python train.py --arch="swin" --horizontal_flip=false --mask_ratio=0.75 --qk_norm=false --parallel_block=false --patch_size=[2, 2] --depths=[2, 5, 2] --optimizer="muon" --lr=0.0037 --orthogonalizer="newton_schulz_5" --l1_shrink=0.01
Rows from block 3 of a small masked image model, named by matrix and row number. Rows with one number belong to one neuron. Each number is 50 + 10 x the weight over its row's rms, rounded and kept within 0 to 99. All counts start at 0.
After each neuron's rows are labels from the 100 images, of 14976, where the neuron reaches its highest value: "patch colour" is the nearest of a few named colours to the mean colour under the peak. Only what is clearly more common there than usual is listed. The data: photos of plants and fungi (iNaturalist).
# fc1: MLP up (model.blocks.3.mlp.fc1.weight, 576x96), inputs 48-95
# fc2: MLP down (model.blocks.3.mlp.fc2.weight, 96x576, transposed), outputs 48-95

fc1.441:46 37 70 63 51 41 46 48 55 51 52 54 48 47 54 70 56 48 75 47 50 34 47 51 81 52 50 56 50 53 62 61 46 66 47 58 46 42 47 51 56 57 52 53 37 42 49 57
fc2.441:49 61 45 53 45 40 50 49 34 49 33 48 57 49 49 50 51 51 44 52 54 49 57 56 04 52 52 50 42 43 44 35 63 44 54 45 51 57 53 51 74 41 56 70 54 50 59 42
patch colour: grey

fc1.12:50 50 50 60 50 41 38 45 39 50 50 50 49 52 39 55 51 52 50 51 42 50 50 42 16 54 50 54 50 54 46 49 50 53 47 50 39 50 30 49 26 53 47 43 45 50 50 50
fc2.12:62 50 67 51 50 54 49 44 47 53 50 50 52 51 51 50 50 61 49 43 73 49 50 59 50 45 49 50 50 49 51 50 52 64 55 49 50 50 60 50 61 49 50 48 49 50 50 49
patch colour: brown

fc1.494:55 54 27 70 52 54 64 77 50 68 46 64 50 50 65 49 60 50 51 50 42 49 50 48 46 59 48 42 63 44 72 58 50 50 56 50 50 60 59 50 49 58 63 54 50 77 44 33
fc2.494:54 60 50 47 50 84 49 51 56 49 48 27 64 50 40 48 46 47 49 50 47 48 28 49 55 30 52 86 50 51 56 41 43 50 36 68 45 50 50 63 50 55 43 51 50 56 60 49
patch colour: green

fc1.262:50 55 53 35 50 66 54 78 48 64 43 50 51 47 49 50 50 50 35 47 51 55 55 53 50 50 49 53 83 66 52 48 50 47 75 50 51 84 50 50 50 50 50 55 66 50 50 51
fc2.262:55 44 50 51 57 47 50 29 57 49 35 64 43 50 50 50 52 50 56 55 49 43 44 62 57 64 50 42 50 53 51 51 53 59 38 39 54 43 54 47 46 62 55 50 28 50 73 50
patch colour: black

fc1.0:41 50 49 54 57 50 29 53 50 51 36 65 51 56 47 64 58 54 56 60 42 52 43 59 48 58 70 52 48 45 36 42 46 49 36 43 51 48 30 54 56 55 45 33 61 44 66 71
fc2.0:34 34 56 59 59 49 54 57 37 48 53 37 56 52 47 51 44 66 50 49 47 56 69 44 59 48 41 29 50 48 71 56 65 42 45 48 51 52 46 43 48 50 59 55 51 49 47 20
patch colour: yellow

fc1.252:37 50 60 50 64 47 47 48 35 46 48 50 58 46 61 52 69 55 59 49 47 33 46 48 68 41 31 61 74 48 62 70 58 56 43 59 64 47 45 51 56 57 39 56 42 60 49 49
fc2.252:57 49 44 59 40 41 61 57 50 44 47 51 42 50 56 64 51 50 36 56 38 51 43 56 19 67 69 55 42 47 41 39 58 50 53 54 51 77 62 63 70 50 54 63 44 48 60 34
patch colour: green

fc1.479:49 59 41 49 46 46 26 50 39 66 36 58 71 61 51 59 38 66 63 57 49 50 41 35 62 51 43 59 24 51 45 45 55 48 46 55 49 58 45 55 41 61 48 40 47 46 29 49
fc2.479:60 57 67 48 62 52 43 53 43 63 45 28 49 50 40 49 56 46 75 55 51 44 43 49 57 58 58 40 57 52 43 33 53 48 42 44 61 43 41 33 49 55 39 49 59 56 46 53
patch colour: brown

fc1.534:48 69 50 52 44 39 43 67 52 70 55 41 32 33 63 50 42 52 42 50 50 40 49 42 44 44 55 48 47 61 41 38 55 49 42 43 43 68 59 39 59 57 74 63 47 60 60 48
fc2.534:72 41 55 48 60 39 57 49 46 59 33 39 69 62 41 66 40 57 60 39 55 50 51 53 55 45 52 32 42 45 59 21 66 57 55 39 48 47 50 52 33 72 59 46 56 36 48 52
patch colour: black

fc1.96:46 29 53 43 42 29 58 63 45 62 63 58 57 56 58 45 55 49 21 64 36 52 42 54 53 57 49 48 66 51 43 38 54 38 65 51 75 43 66 57 41 45 75 57 57 52 48 46
fc2.96:55 40 46 50 47 46 60 54 47 54 29 54 50 48 37 55 57 49 54 45 50 37 47 54 47 55 50 54 69 42 42 60 50 54 37 47 48 69 30 61 44 55 45 55 41 54 57 56
patch colour: grey

fc1.380:25 45 74 45 57 64 62 49 54 57 45 40 45 39 53 73 43 50 49 55 51 37 46 58 50 51 50 52 42 50 37 50 43 48 44 48 51 33 53 69 51 51 55 58 51 33 52 59
fc2.380:52 44 28 45 35 29 53 52 36 45 33 59 53 43 48 50 49 39 49 45 46 49 45 54 26 53 37 47 61 30 41 52 52 54 40 48 54 66 35 54 50 52 53 63 47 76 59 41
patch colour: grey

fc1.261:63 59 28 64 45 46 58 46 48 75 41 64 43 51 50 60 55 38 48 49 62 50 50 61 44 51 49 70 33 33 58 62 51 50 45 49 53 47 49 61 42 70 68 51 49 37 26 26
fc2.261:54 73 59 47 53 26 48 35 52 52 57 40 44 54 48 45 46 47 40 52 40 54 49 48 41 56 53 72 42 59 61 34 49 34 42 65 57 37 41 43 47 57 63 42 42 62 56 49
patch colour: black

fc1.507:52 43 42 59 69 51 40 50 43 65 51 63 44 68 64 52 42 56 37 31 58 62 52 51 36 47 58 35 69 64 51 43 27 53 49 51 72 64 54 43 47 55 45 52 56 51 71 51
fc2.507:35 61 69 56 68 56 60 58 43 34 60 39 50 57 36 39 48 47 58 40 45 40 42 57 45 39 66 50 60 29 26 48 44 45 30 45 56 67 43 45 60 58 37 44 47 49 74 53
patch colour: grey

fc1.22:50 65 44 54 51 69 45 52 69 61 43 66 60 52 49 56 54 42 51 39 51 54 48 50 59 38 65 50 58 37 60 32 34 61 50 64 40 57 41 36 54 55 47 43 39 50 54 50
fc2.22:37 45 41 50 56 50 82 50 38 65 43 53 57 26 43 49 36 49 46 50 43 40 53 60 63 44 46 61 61 39 50 60 52 39 40 42 50 38 55 68 46 66 57 52 50 48 50 23
patch colour: yellow

fc1.400:50 34 50 44 48 50 50 50 50 44 58 57 50 91 49 50 50 51 50 50 49 48 51 51 50 48 50 51 50 47 45 50 51 68 40 51 50 49 31 50 50 50 50 42 39 74 52 51
fc2.400:42 55 53 50 49 50 50 46 50 56 50 50 49 53 50 52 54 50 50 50 50 56 55 50 38 50 50 50 49 52 50 50 59 50 70 41 50 57 50 47 51 42 50 50 50 00 45 50
patch colour: brown

fc1.143:49 34 54 52 54 52 67 32 55 49 44 42 51 54 55 49 54 54 62 59 72 52 39 58 50 61 43 59 49 39 55 46 36 41 44 58 41 51 47 70 57 49 22 63 45 54 57 64
fc2.143:58 36 50 55 54 38 60 48 51 38 47 64 33 62 58 43 39 42 44 57 29 65 52 53 48 52 48 24 58 49 71 55 60 36 42 50 54 59 48 55 65 48 38 45 42 68 54 30
patch colour: grey

fc1.516:66 37 47 33 47 55 47 61 48 50 48 61 55 45 63 46 54 42 53 50 59 53 54 63 41 52 59 70 58 51 56 37 51 40 68 39 56 64 75 44 56 58 51 21 70 42 52 41
fc2.516:51 61 44 48 56 51 53 90 63 37 52 55 54 27 39 48 45 67 51 59 40 46 36 50 49 46 38 33 32 57 41 53 51 57 47 42 59 44 53 53 40 55 48 49 42 60 65 48
patch colour: white; pink

fc1.513:53 45 50 50 56 50 50 49 50 50 50 50 50 50 50 51 48 49 50 39 50 50 47 54 50 77 50 50 51 81 50 50 67 50 50 50 50 45 50 45 50 77 51 50 50 48 50 50
fc2.513:35 56 48 50 49 50 55 52 48 50 51 49 50 49 50 56 51 48 49 51 51 50 50 50 00 44 50 50 24 40 50 50 50 50 45 50 47 67 51 50 58 34 21 60 50 64 53 51
patch colour: grey

fc1.10:65 43 39 54 41 42 48 32 68 23 60 38 31 53 50 49 42 42 61 57 40 48 60 52 49 45 48 51 37 43 45 53 74 69 39 58 66 58 59 57 48 55 49 68 18 51 59 70
fc2.10:58 35 35 61 33 29 54 46 36 61 59 50 37 38 48 73 59 63 57 35 64 61 39 50 40 59 37 58 54 49 63 58 73 60 42 43 49 45 65 67 32 59 63 56 61 33 53 40
patch colour: white; cyan

fc1.251:51 53 39 42 50 64 50 51 50 50 79 56 70 48 53 31 51 52 40 49 33 49 57 60 60 36 39 52 53 47 60 52 55 54 61 47 50 51 45 58 44 50 47 42 51 52 52 30
fc2.251:49 46 59 52 40 54 52 63 50 40 48 44 14 49 54 57 42 50 61 46 49 49 45 35 57 85 51 60 41 52 54 46 50 56 38 47 50 50 53 44 43 50 51 48 48 48 48 55
patch colour: white

fc1.52:46 48 36 75 41 38 49 33 48 50 49 60 48 52 51 58 38 41 54 67 42 41 37 52 56 71 50 58 49 43 39 38 56 45 47 74 50 53 49 43 37 55 54 38 30 50 54 40
fc2.52:22 59 25 51 57 54 41 51 57 46 32 50 65 39 51 67 52 44 50 39 55 54 63 52 47 48 52 47 51 47 46 46 52 48 53 50 52 39 56 52 49 28 51 30 59 68 57 42
patch colour: orange

fc1.129:40 42 38 55 51 51 47 52 50 62 67 51 44 40 51 52 53 70 53 50 62 62 45 51 51 62 53 50 41 66 64 44 61 35 46 51 29 46 35 57 46 58 46 52 50 51 43 58
fc2.129:50 66 47 58 61 58 51 51 61 37 69 53 55 46 46 45 40 48 58 50 36 50 45 46 54 34 48 43 66 44 36 49 64 46 51 61 74 47 48 57 61 52 49 36 56 56 57 29
patch colour: orange; yellow

fc1.358:44 33 50 47 56 30 50 52 51 54 26 51 41 32 47 54 33 48 56 52 51 49 39 50 51 59 49 51 55 64 45 43 62 36 53 63 42 44 52 38 51 45 54 52 50 53 58 53
fc2.358:57 53 65 48 33 52 48 55 47 43 35 49 45 51 54 48 47 40 56 43 32 66 38 44 63 51 51 65 53 37 49 50 50 44 77 75 36 66 37 61 52 58 52 48 41 47 54 44
patch colour: brown

fc1.113:50 42 39 48 50 50 20 45 50 52 50 50 50 74 40 41 51 50 54 65 36 24 50 44 50 75 49 50 58 50 50 50 50 35 50 50 49 21 50 50 50 65 51 51 50 58 74 42
fc2.113:50 51 50 52 50 50 64 50 50 50 50 43 56 56 50 50 40 50 51 73 51 66 50 50 50 56 74 50 50 61 55 50 50 63 68 50 49 50 81 44 51 31 50 50 74 16 50 43
patch colour: green

fc1.502:50 50 42 51 76 50 37 41 51 44 50 51 56 49 50 33 51 58 37 48 64 61 44 50 59 50 45 58 63 47 54 52 40 52 58 45 58 50 46 53 42 44 49 43 32 51 53 44
fc2.502:58 34 52 55 33 48 58 58 43 63 34 67 38 65 62 68 38 50 52 51 50 41 74 45 30 76 43 27 34 52 66 60 48 32 34 52 51 58 44 53 49 55 46 51 54 46 45 28
patch colour: green

fc1.133:51 42 50 54 50 50 52 19 52 29 68 49 79 51 50 36 43 51 48 50 48 50 47 82 50 63 50 50 63 68 50 48 50 42 50 50 50 50 51 62 41 49 50 50 50 58 51 42
fc2.133:49 50 50 50 42 50 50 79 47 50 50 50 46 50 50 50 72 50 73 50 50 50 57 24 43 50 50 49 43 28 29 50 51 54 50 50 50 50 49 50 55 39 51 52 48 47 50 47
patch colour: black

fc1.391:69 52 50 55 53 56 58 49 47 48 45 42 50 56 65 51 75 53 50 45 62 58 51 54 49 42 50 53 36 49 36 49 51 57 50 49 53 31 77 37 71 57 75 52 63 50 49 56
fc2.391:51 70 47 47 50 49 43 43 53 44 50 49 49 50 52 49 45 49 52 52 47 44 69 46 52 50 50 43 45 50 63 67 32 53 51 56 49 50 52 78 51 31 40 47 13 49 57 53
patch colour: black

fc1.406:50 50 50 57 51 36 50 54 54 39 61 49 43 33 60 22 36 59 70 62 29 71 51 54 46 50 52 57 53 26 47 46 61 57 48 50 50 59 47 67 50 49 20 40 37 60 57 50
fc2.406:46 51 56 41 50 52 50 49 49 50 43 47 50 53 41 49 56 50 42 50 50 58 54 30 49 65 55 53 48 63 50 56 47 50 58 59 50 50 73 46 65 48 48 50 49 49 40 35
patch colour: brown