Weights of a small masked image model.
Model: 48-pixel images, activation silu, patch size [2, 2], depths [2, 5, 2], widths [48, 96, 192].
Data: 22605 training examples, 27.7 epochs.
Rows from block 4 of a small masked image model, named by matrix and row number. Rows with one number belong to one neuron. Each number is 128 + 32 x the weight over its row's rms, rounded and kept within 0 to 255. All counts start at 0. Numbers have three digits each. After the name is the row's rms in percent of the matrix's.
Before each neuron's rows are labels from the 100 images, of 14976, where the neuron reaches its highest value: "place" is the part of the image that holds the peak. Only what is clearly more common there than usual is listed. The data: photos of plants and fungi (iNaturalist). In brackets: how many of the 100.
# fc1: MLP up (model.blocks.4.mlp.fc1.weight, 576x96), inputs 0-95
# fc2: MLP down (model.blocks.4.mlp.fc2.weight, 96x576, transposed), outputs 0-95

place: bottom right (28)
fc1.377 053:126231090189135153129089115085119135155110159129111176132123122138094098157161157170201188150209179068122078109143129152139205140161107128153134131156129206138147126158101130147104092141157128152123075169117148118129158123159117086128126118131140166131160104109182164157146115134105164132
fc2.377 046:071075129148134095194117102186239094122118108172118100142082076169153143125131138132130182156177126112112088133124126135139073078142101138053127127211128137099123131167129132113077114149092134128129169124141059162121125072113125122119121130120148188125129146129130127139136168130177132075

place: centre (30)
fc1.29 190:149123098145121138133089110108135112130086128093108142107131110056188131128143209135151088133077127150137078175143158173146169134146122125151032124061133124109121154169115109125158205191100098152077092146127121103102099147128107124126083114153142182108209145103192120110157126093128112124
fc2.29 164:143191126117099103120143181146123113153039158148102130141122130087133142170093118143144088087106110171149113137160138137044130149097133162185074083091131134096108178132078139096136099143108081128090164164124117097163072132153101133169127124131199091133151208106121162192156120095128127151

place: top right (32)
fc1.516 152:180079140190121163072119167073144179077109073167199099127169110098141106137114126149117083118069168098152125112125181141104165106068170164094112154181132094065128144132131132148137110128145091124080128101118177177150135098141093144091098149133139167168161128122140167124074095154111147152
fc2.516 177:168150179128102142145178154101143127132179105134133053121091125188145136131156147094147114127136132126093122089145115090113113079106126115093096136134155143159123127154105133153147140154089205174113131162130077103094117092196131144193151084070137107137065181116122086074057203131124103147

place: centre (28)
fc1.528 014:128128152128128064128139128128128124124100128128128129128127100129128125002128128127133102245127129130127126052127232121135214128128131128129114128128028138129088131053128129127136127129127041197128129091128151128127128128112128128128127128133129127128076127128128128128128127127143178128
fc2.528 010:128128145128128207128026127117136131198229086094130110131065126128128128195129138127127130133128125146132129172129067127128120127119085126128135127169191056122122125127127128233126128129128128086129168126036127128127121117141127122131189144090127149129128126130197129130134125127093126129

place: centre (31)
fc1.506 201:169156131091128119140108123138196133139155017127168145121166088086140128125136109185159132085119115138127127135161176169106112152127065155149108093080074105121090107116097129160147148143149062147171126138134082137137168060148130090164145129161115179116202114176120083144136111124099174093
fc2.506 184:145209187130085083126139125161123170114143120111064035142133132069158148182113125126077176136129107140077099154083132157096123109125077133155103110091128104146127095129089101160079091136128111154143195206130121119093150126152105125154115121162127160139153181131132127202152114094146097102

place: top right (32)
fc1.256 248:123120122126120098107105063130130116176127124127147128141109141146107145078114117062143068079126094132099106116122158130121118103105170177155152131164050225086122123138088125157162148102188108126172106116151092111133110110045137164155123117128143161048168153078045136093145153137129114121
fc2.256 245:069160132141141095156080097109186188116152126143107120130095131166117181143124167128055115124133123124069102171156114116102138201072120139122141143095107132138135127143148063133117206151144135076059180141145103109117126107172144180120131110072167174130150080143091129091099161142137181094

place: bottom left (28)
fc1.461 148:132118161168141128090149143169140041114135126144145117074136039132089187154088118124126088101144128125140193140136141126098104126145144169161079107162106164137114125122160113112181091074155142065025166128104164161159140123137113180135130112135144130178129074117147066096147113109126114091
fc2.461 151:151133229133143126134092092117152095132098139138138103144140121167107199135034137138173098125138116128127167154141136180115097118144146126173127071143084141077103092116138129051129124097129116071103177082130164098086151111190142185107142103133085152161149097136105135130158073110159173145

place: top right (27)
fc1.204 069:182123121128169101157095171026126112129090140120138145128165160104072127119075124123123078108151152089115097171123165098118085117133171121056120133125149108169187132125146139130109104127119117128159142172098135110165069140126142138129042117096122132143100126117094163124136009110128075099
fc2.204 045:109080127107114120200139092131129143159153060111132121080135096129160080098139096124126156125118113150106131149087158195142178126123107126141101171113114115127124093080119135160194114123152138157154212217132117090133142073141090175132120169055184112132109151060158144077126131130131138087

place: top right (30)
fc1.113 077:164114144136206129181113122124124102080140119154155134162087173145096137107037154133192130115121125120118124138108155106090091084141152141119123147140136127130153156191133212127160090134164170122144080085059130116136095128157158103114094136130160157153175123162096151099128129132071145228
fc2.113 074:112146129121128125127073154084152159129123119150120123147101160119143142109209124122096052176102140144133109080089129114152153203131178128103109097132157129144129143079159107116112160082127079178095181113186070189116167121091190090140211133132114134104124115077128127178127146125130122061

place: top left (27)
fc1.4 014:126130000137070128060127142127123125152134120130209164071131130126128127107137098128124073149128162115128125127128000086128150126153106061162079142127120120128128130163115128130138125125121127130127179128064128128142123128071128128141128085142128143125125117122119129125126128128127128113
fc2.4 013:125129160126129128128129173095165115091126128116000127165127128122130126134145127171085157128128152255129063125123159124108084131122178134128128128131124115128129128110171126129085126129129134074174094096127108128128161119128121078170130157103152151128102130186118127128131135127128133169

place: centre (28)
fc1.508 183:142093117118140044133092111137119100121096128125151073191090138176214109108146161113128172102086136072125116148243074111113119126175111136118129139108115134161072135104162106105170190130124129084135114123118128052123114146093121113108072138090151121091111121127112155108104139126077169124
fc2.508 192:123123152126111106103087127134118091172149184114171079155092106142171178100119151132138156132101137079056128126138127149110090102184122172112089166097134105189098139124130125176130142151128129107178123149116131037037116126122136205110059125108168129150124180116169138111147166166080140110

place: top right (27)
fc1.66 106:170094135109067151113070165142151091141109107150144143132163117107097089111083183132117096150165143108114069144169154107141139127158225168138134103202136091176085152100128146125156099116131073147138128130188098189177127159167148123116106135110129160118121198125099063101182095136121150135
fc2.66 122:091128156145116095154178127136152140079202134169096127131138133157125100128126054163139093099131197152076119132145190117132115098116120115130120154114061113159130146098138200094168130098147140131190101113095081083121106144141107143124152128161120082124043145134085045143186144173143147132

place: bottom right (27)
fc1.290 193:052128094111144193109116140086114106107099120138144072160147138106147097121121122109132108168119155088129105094159116092101097063088084080178135157162100137091080184132128157138100131158127145089150128118139146106062120196058106093127170136153072125128146079140126156038166128151098126143
fc2.290 196:072090100111175133055148110099097103149125125176121165165170129126173152129141150120161108094156188106091071132128163082114128130101158156199134120106091140099072215109131076068118079155120155134086160104129098159130099155150143152154196079142133119122145081147139162149126120090168135119

place: centre (31)
fc1.370 149:129165156136139130119052079100175112127153158120153109129111123171129126146171126046110076116128052128127112148138118128064112087141172160159155211177152115128132090060132150118163148136109138176138063127172119142106154070083144153124129140131128172085139136084131144126132183196151109137
fc2.370 137:146161145159141102194057101133128130157081133105164165150083069170130200075090128199114127146125044137087149185111113142107113138092122121126139137089107138103134158135128111130087133115126093097173110121170084113119151113151163177066113141106152133210156115117102137124119130197162133097

place: bottom left (30)
fc1.53 164:069137079116148084141143169123120169087116069099086131057166100122121103169120120114130112156166157111133141086117112098130136099109068082159113126154181165133032099102159180142128136143100119138141137094129169125117167075102131100132115183191142158137202092101193130127108081125128142101
fc2.53 188:053063093101132215141139075061096139138137099114100132114145133196146107150156125122154190126129141126121128199131124136121063119126125124185178172121142116078084131111133126152098124079174157130142137110119133100069096105151135116137180143148155162121113164139057154136149113162070087122

place: centre (39)
fc1.25 123:148113138175125138108155083113132105074137106132118134110088135191201090116120156137131086138151163120069124160112031133096130128101160089084144107149122107097121146128131153163140149129124066125136184128058087112122070172151142128142138096041104104111051081110177149120148128104157127159
fc2.25 099:131196091110117162139141147126111185132091119105098079067112153132135168144071110115100133094128135137118167162121128106120138126155089130174099118126159167139179129202100141226106177110133125069159159114127066143124118114127146218081143116096178113134133118195112084094083108111133116128

place: centre (30)
fc1.439 133:175203155126094076131162189168106130088161120129127112154040144101116161150123136108139128112157107145133096091127150192078128094139119074128083181133117082034141101139138151154110147161118130119135229096164115171151134103142113120110131085085125130100107096111152100140101113119142168163
fc2.439 140:127063112033101122123139120120101131161156115081126117114159123166149157138094137140186168141152032139095132064121173148111107109103150130133138122100151140056115129140108130132085131119089118072140168107114174157148167142118155173141171135087117141148181180163109152104077136209151128090

place: top left (38)
fc1.335 137:136163123151147148189110049070143125100104132142159128124172097104116123199105117101064143123128115127134155160125123164140150129117078116124185087151120121095152131099121147163105073202137023127121182136107127076092121122153164123149108193147076140121148166131160146154165090076143108149
fc2.335 161:172189102155100131122092021126131113110102120158150132106112098115113121125141051151130130136143139134131128149114138135169142055111169115118127111131088228127142137122166173147135174206124119127124135111121152143153071119129140133147100133131048130126075170081127139176072129177095152093

place: bottom left (31)
fc1.23 083:100167057087126116135114186123128161125096162097064101144127149134103160136141165107088144096063022136110125117128141108121076204163123113129124118155159133138143128136199125126127093157126147128158141092098203174135095128128162092078128074131128126138134088096079129164134131167060119123
fc2.23 075:132080061071138134130130137122143090117110135110075116147126115160130191217151130121083122152129138205043130154113157083120137085155095116132137130128119097121163113127129147179123123136159145198146128159138182125133117124186074131078132128130091130126128050121104129148147161189057108154

place: centre (42)
fc1.200 222:132136126116127179157143107102199103120099168113155125076182132113176125164100159154126186081170139149137155121173144107143143192135170138141107129160150141100118183097144147133161173094153113117149126168107122192174048123065123057132099079160105197082126124120136139104147127088158096155
fc2.200 247:073131144144192116130127151154085133141121165124094116174118133116159116130139139093118169198055161148180111080096170168106081140028126120115147127174108141158138142149090135132117165160157087110110224145085140151128120100122122139124094115126121134139105138098030128092132108152172092144

place: bottom left (29)
fc1.9 121:126125126155132159120136105122133142148122165148108076104131134128133102124067135065105134115148107161136110194090126127081100140118123125186172134131149117118012123019138143127187108102108182139090167149126180099114136120128122097103119068089137101088136128132131079163156104057144074124
fc2.9 115:096072113121129143141127136150079123129145110130132109086125150168115200159185162144174105121059147099118117155184140129145109132122129191064141144112148169126098115133097095134099149123073110133155098146088117139068119142034098127123127124144175112128191087126107104158144145234115180122

place: centre (27)
fc1.292 165:153205160115113175131120128116097107150093132119141122156146175152138129101094144074149197135085094119128101113145134118062124114123102110124111165148167109125101124118076125116127229064189119153172122103085166082128059164122116132130177147061118128119151092122112125125147056167089129163
fc2.292 167:149099164100152165161141148119098174123108072118093128058138146201093146157119090152158118106126094111125096090131094073126101126111136139092128169074101134162153136145121086143086130070176096113148128124146128146126115191121132170118208086120142148140034153177155096114167162136175119178

place: centre (28)
fc1.40 190:155186159101133065163061159114131115116120116099104121211120183157127120147141161145156129132118154139152118130108142170180147056136139115136113082110143149082099158187088174110163154162137109115128117077112202156190083133151088139149096111106167205126152107129101139126069113152133160102
fc2.40 192:136161139077093118132075139102114134192102147147111156128121109185176155106154093178108096082128137106131088161133103155125170033166128153197146071127156134125162144163109107156118159151123102113160147114130066169094105137103103154101091091066198110108093180070141136136172111113149127138

place: centre (32)
fc1.191 186:159076151132123091099126105144119142116125124105153127127125111166164116156111132106132116127125155112135094112177153103152115210109161091137118129131130122078175181121204090119107175173203138114108182129128066107138105145058140143150067129080115127130153078164151180064163149086059172113
fc2.191 195:164087161193135109089075057124146112141138119107128127161117111150141154124129172106159187109154161142097083136151087110138138145127126110139097163096077151085160171093124114122109147114159119086134132165126103021159127157112140200128088125111163180125176126128048170108136180112111127076

place: top right (38)
fc1.97 027:190132139127146127127173128130122094078074123128125087128129127184065180134082097128112118075128122129128131129142127126111089137128128138155128137130124163163025125156128116229128128117139121127072138136129134091130144130060137128128153143064148255106152128128117128127127084062132129127
fc2.97 023:146111128172104104129129129125126072129170151130151128157129194129052113146130128139016130134169255085120127128127124128128124097151101133106134118138128139127130106182127114159129152130126127138122087130174126111044149162128127145095128178100128129131151121060128128087128180124131113132

place: bottom left (32)
fc1.431 009:129128072127188077128128131128101049128128000128128128128108128128066128118127128141127056056128024128186128141128128128126095172129128128126128126202128089127128138128128105127127112128127139092129120146127128128128041121128127127128128128117113129120128128128127128070127128128128128129
fc2.431 006:128128138127005128127103127126158128127137218129125127128149127149205128123129125127130128158128249126128094063123128127128174128108131128128127129072126127129128128127126131130125182126128043125125128127130108130127255110128128128129127130128129062128128126129128128153127129134127116126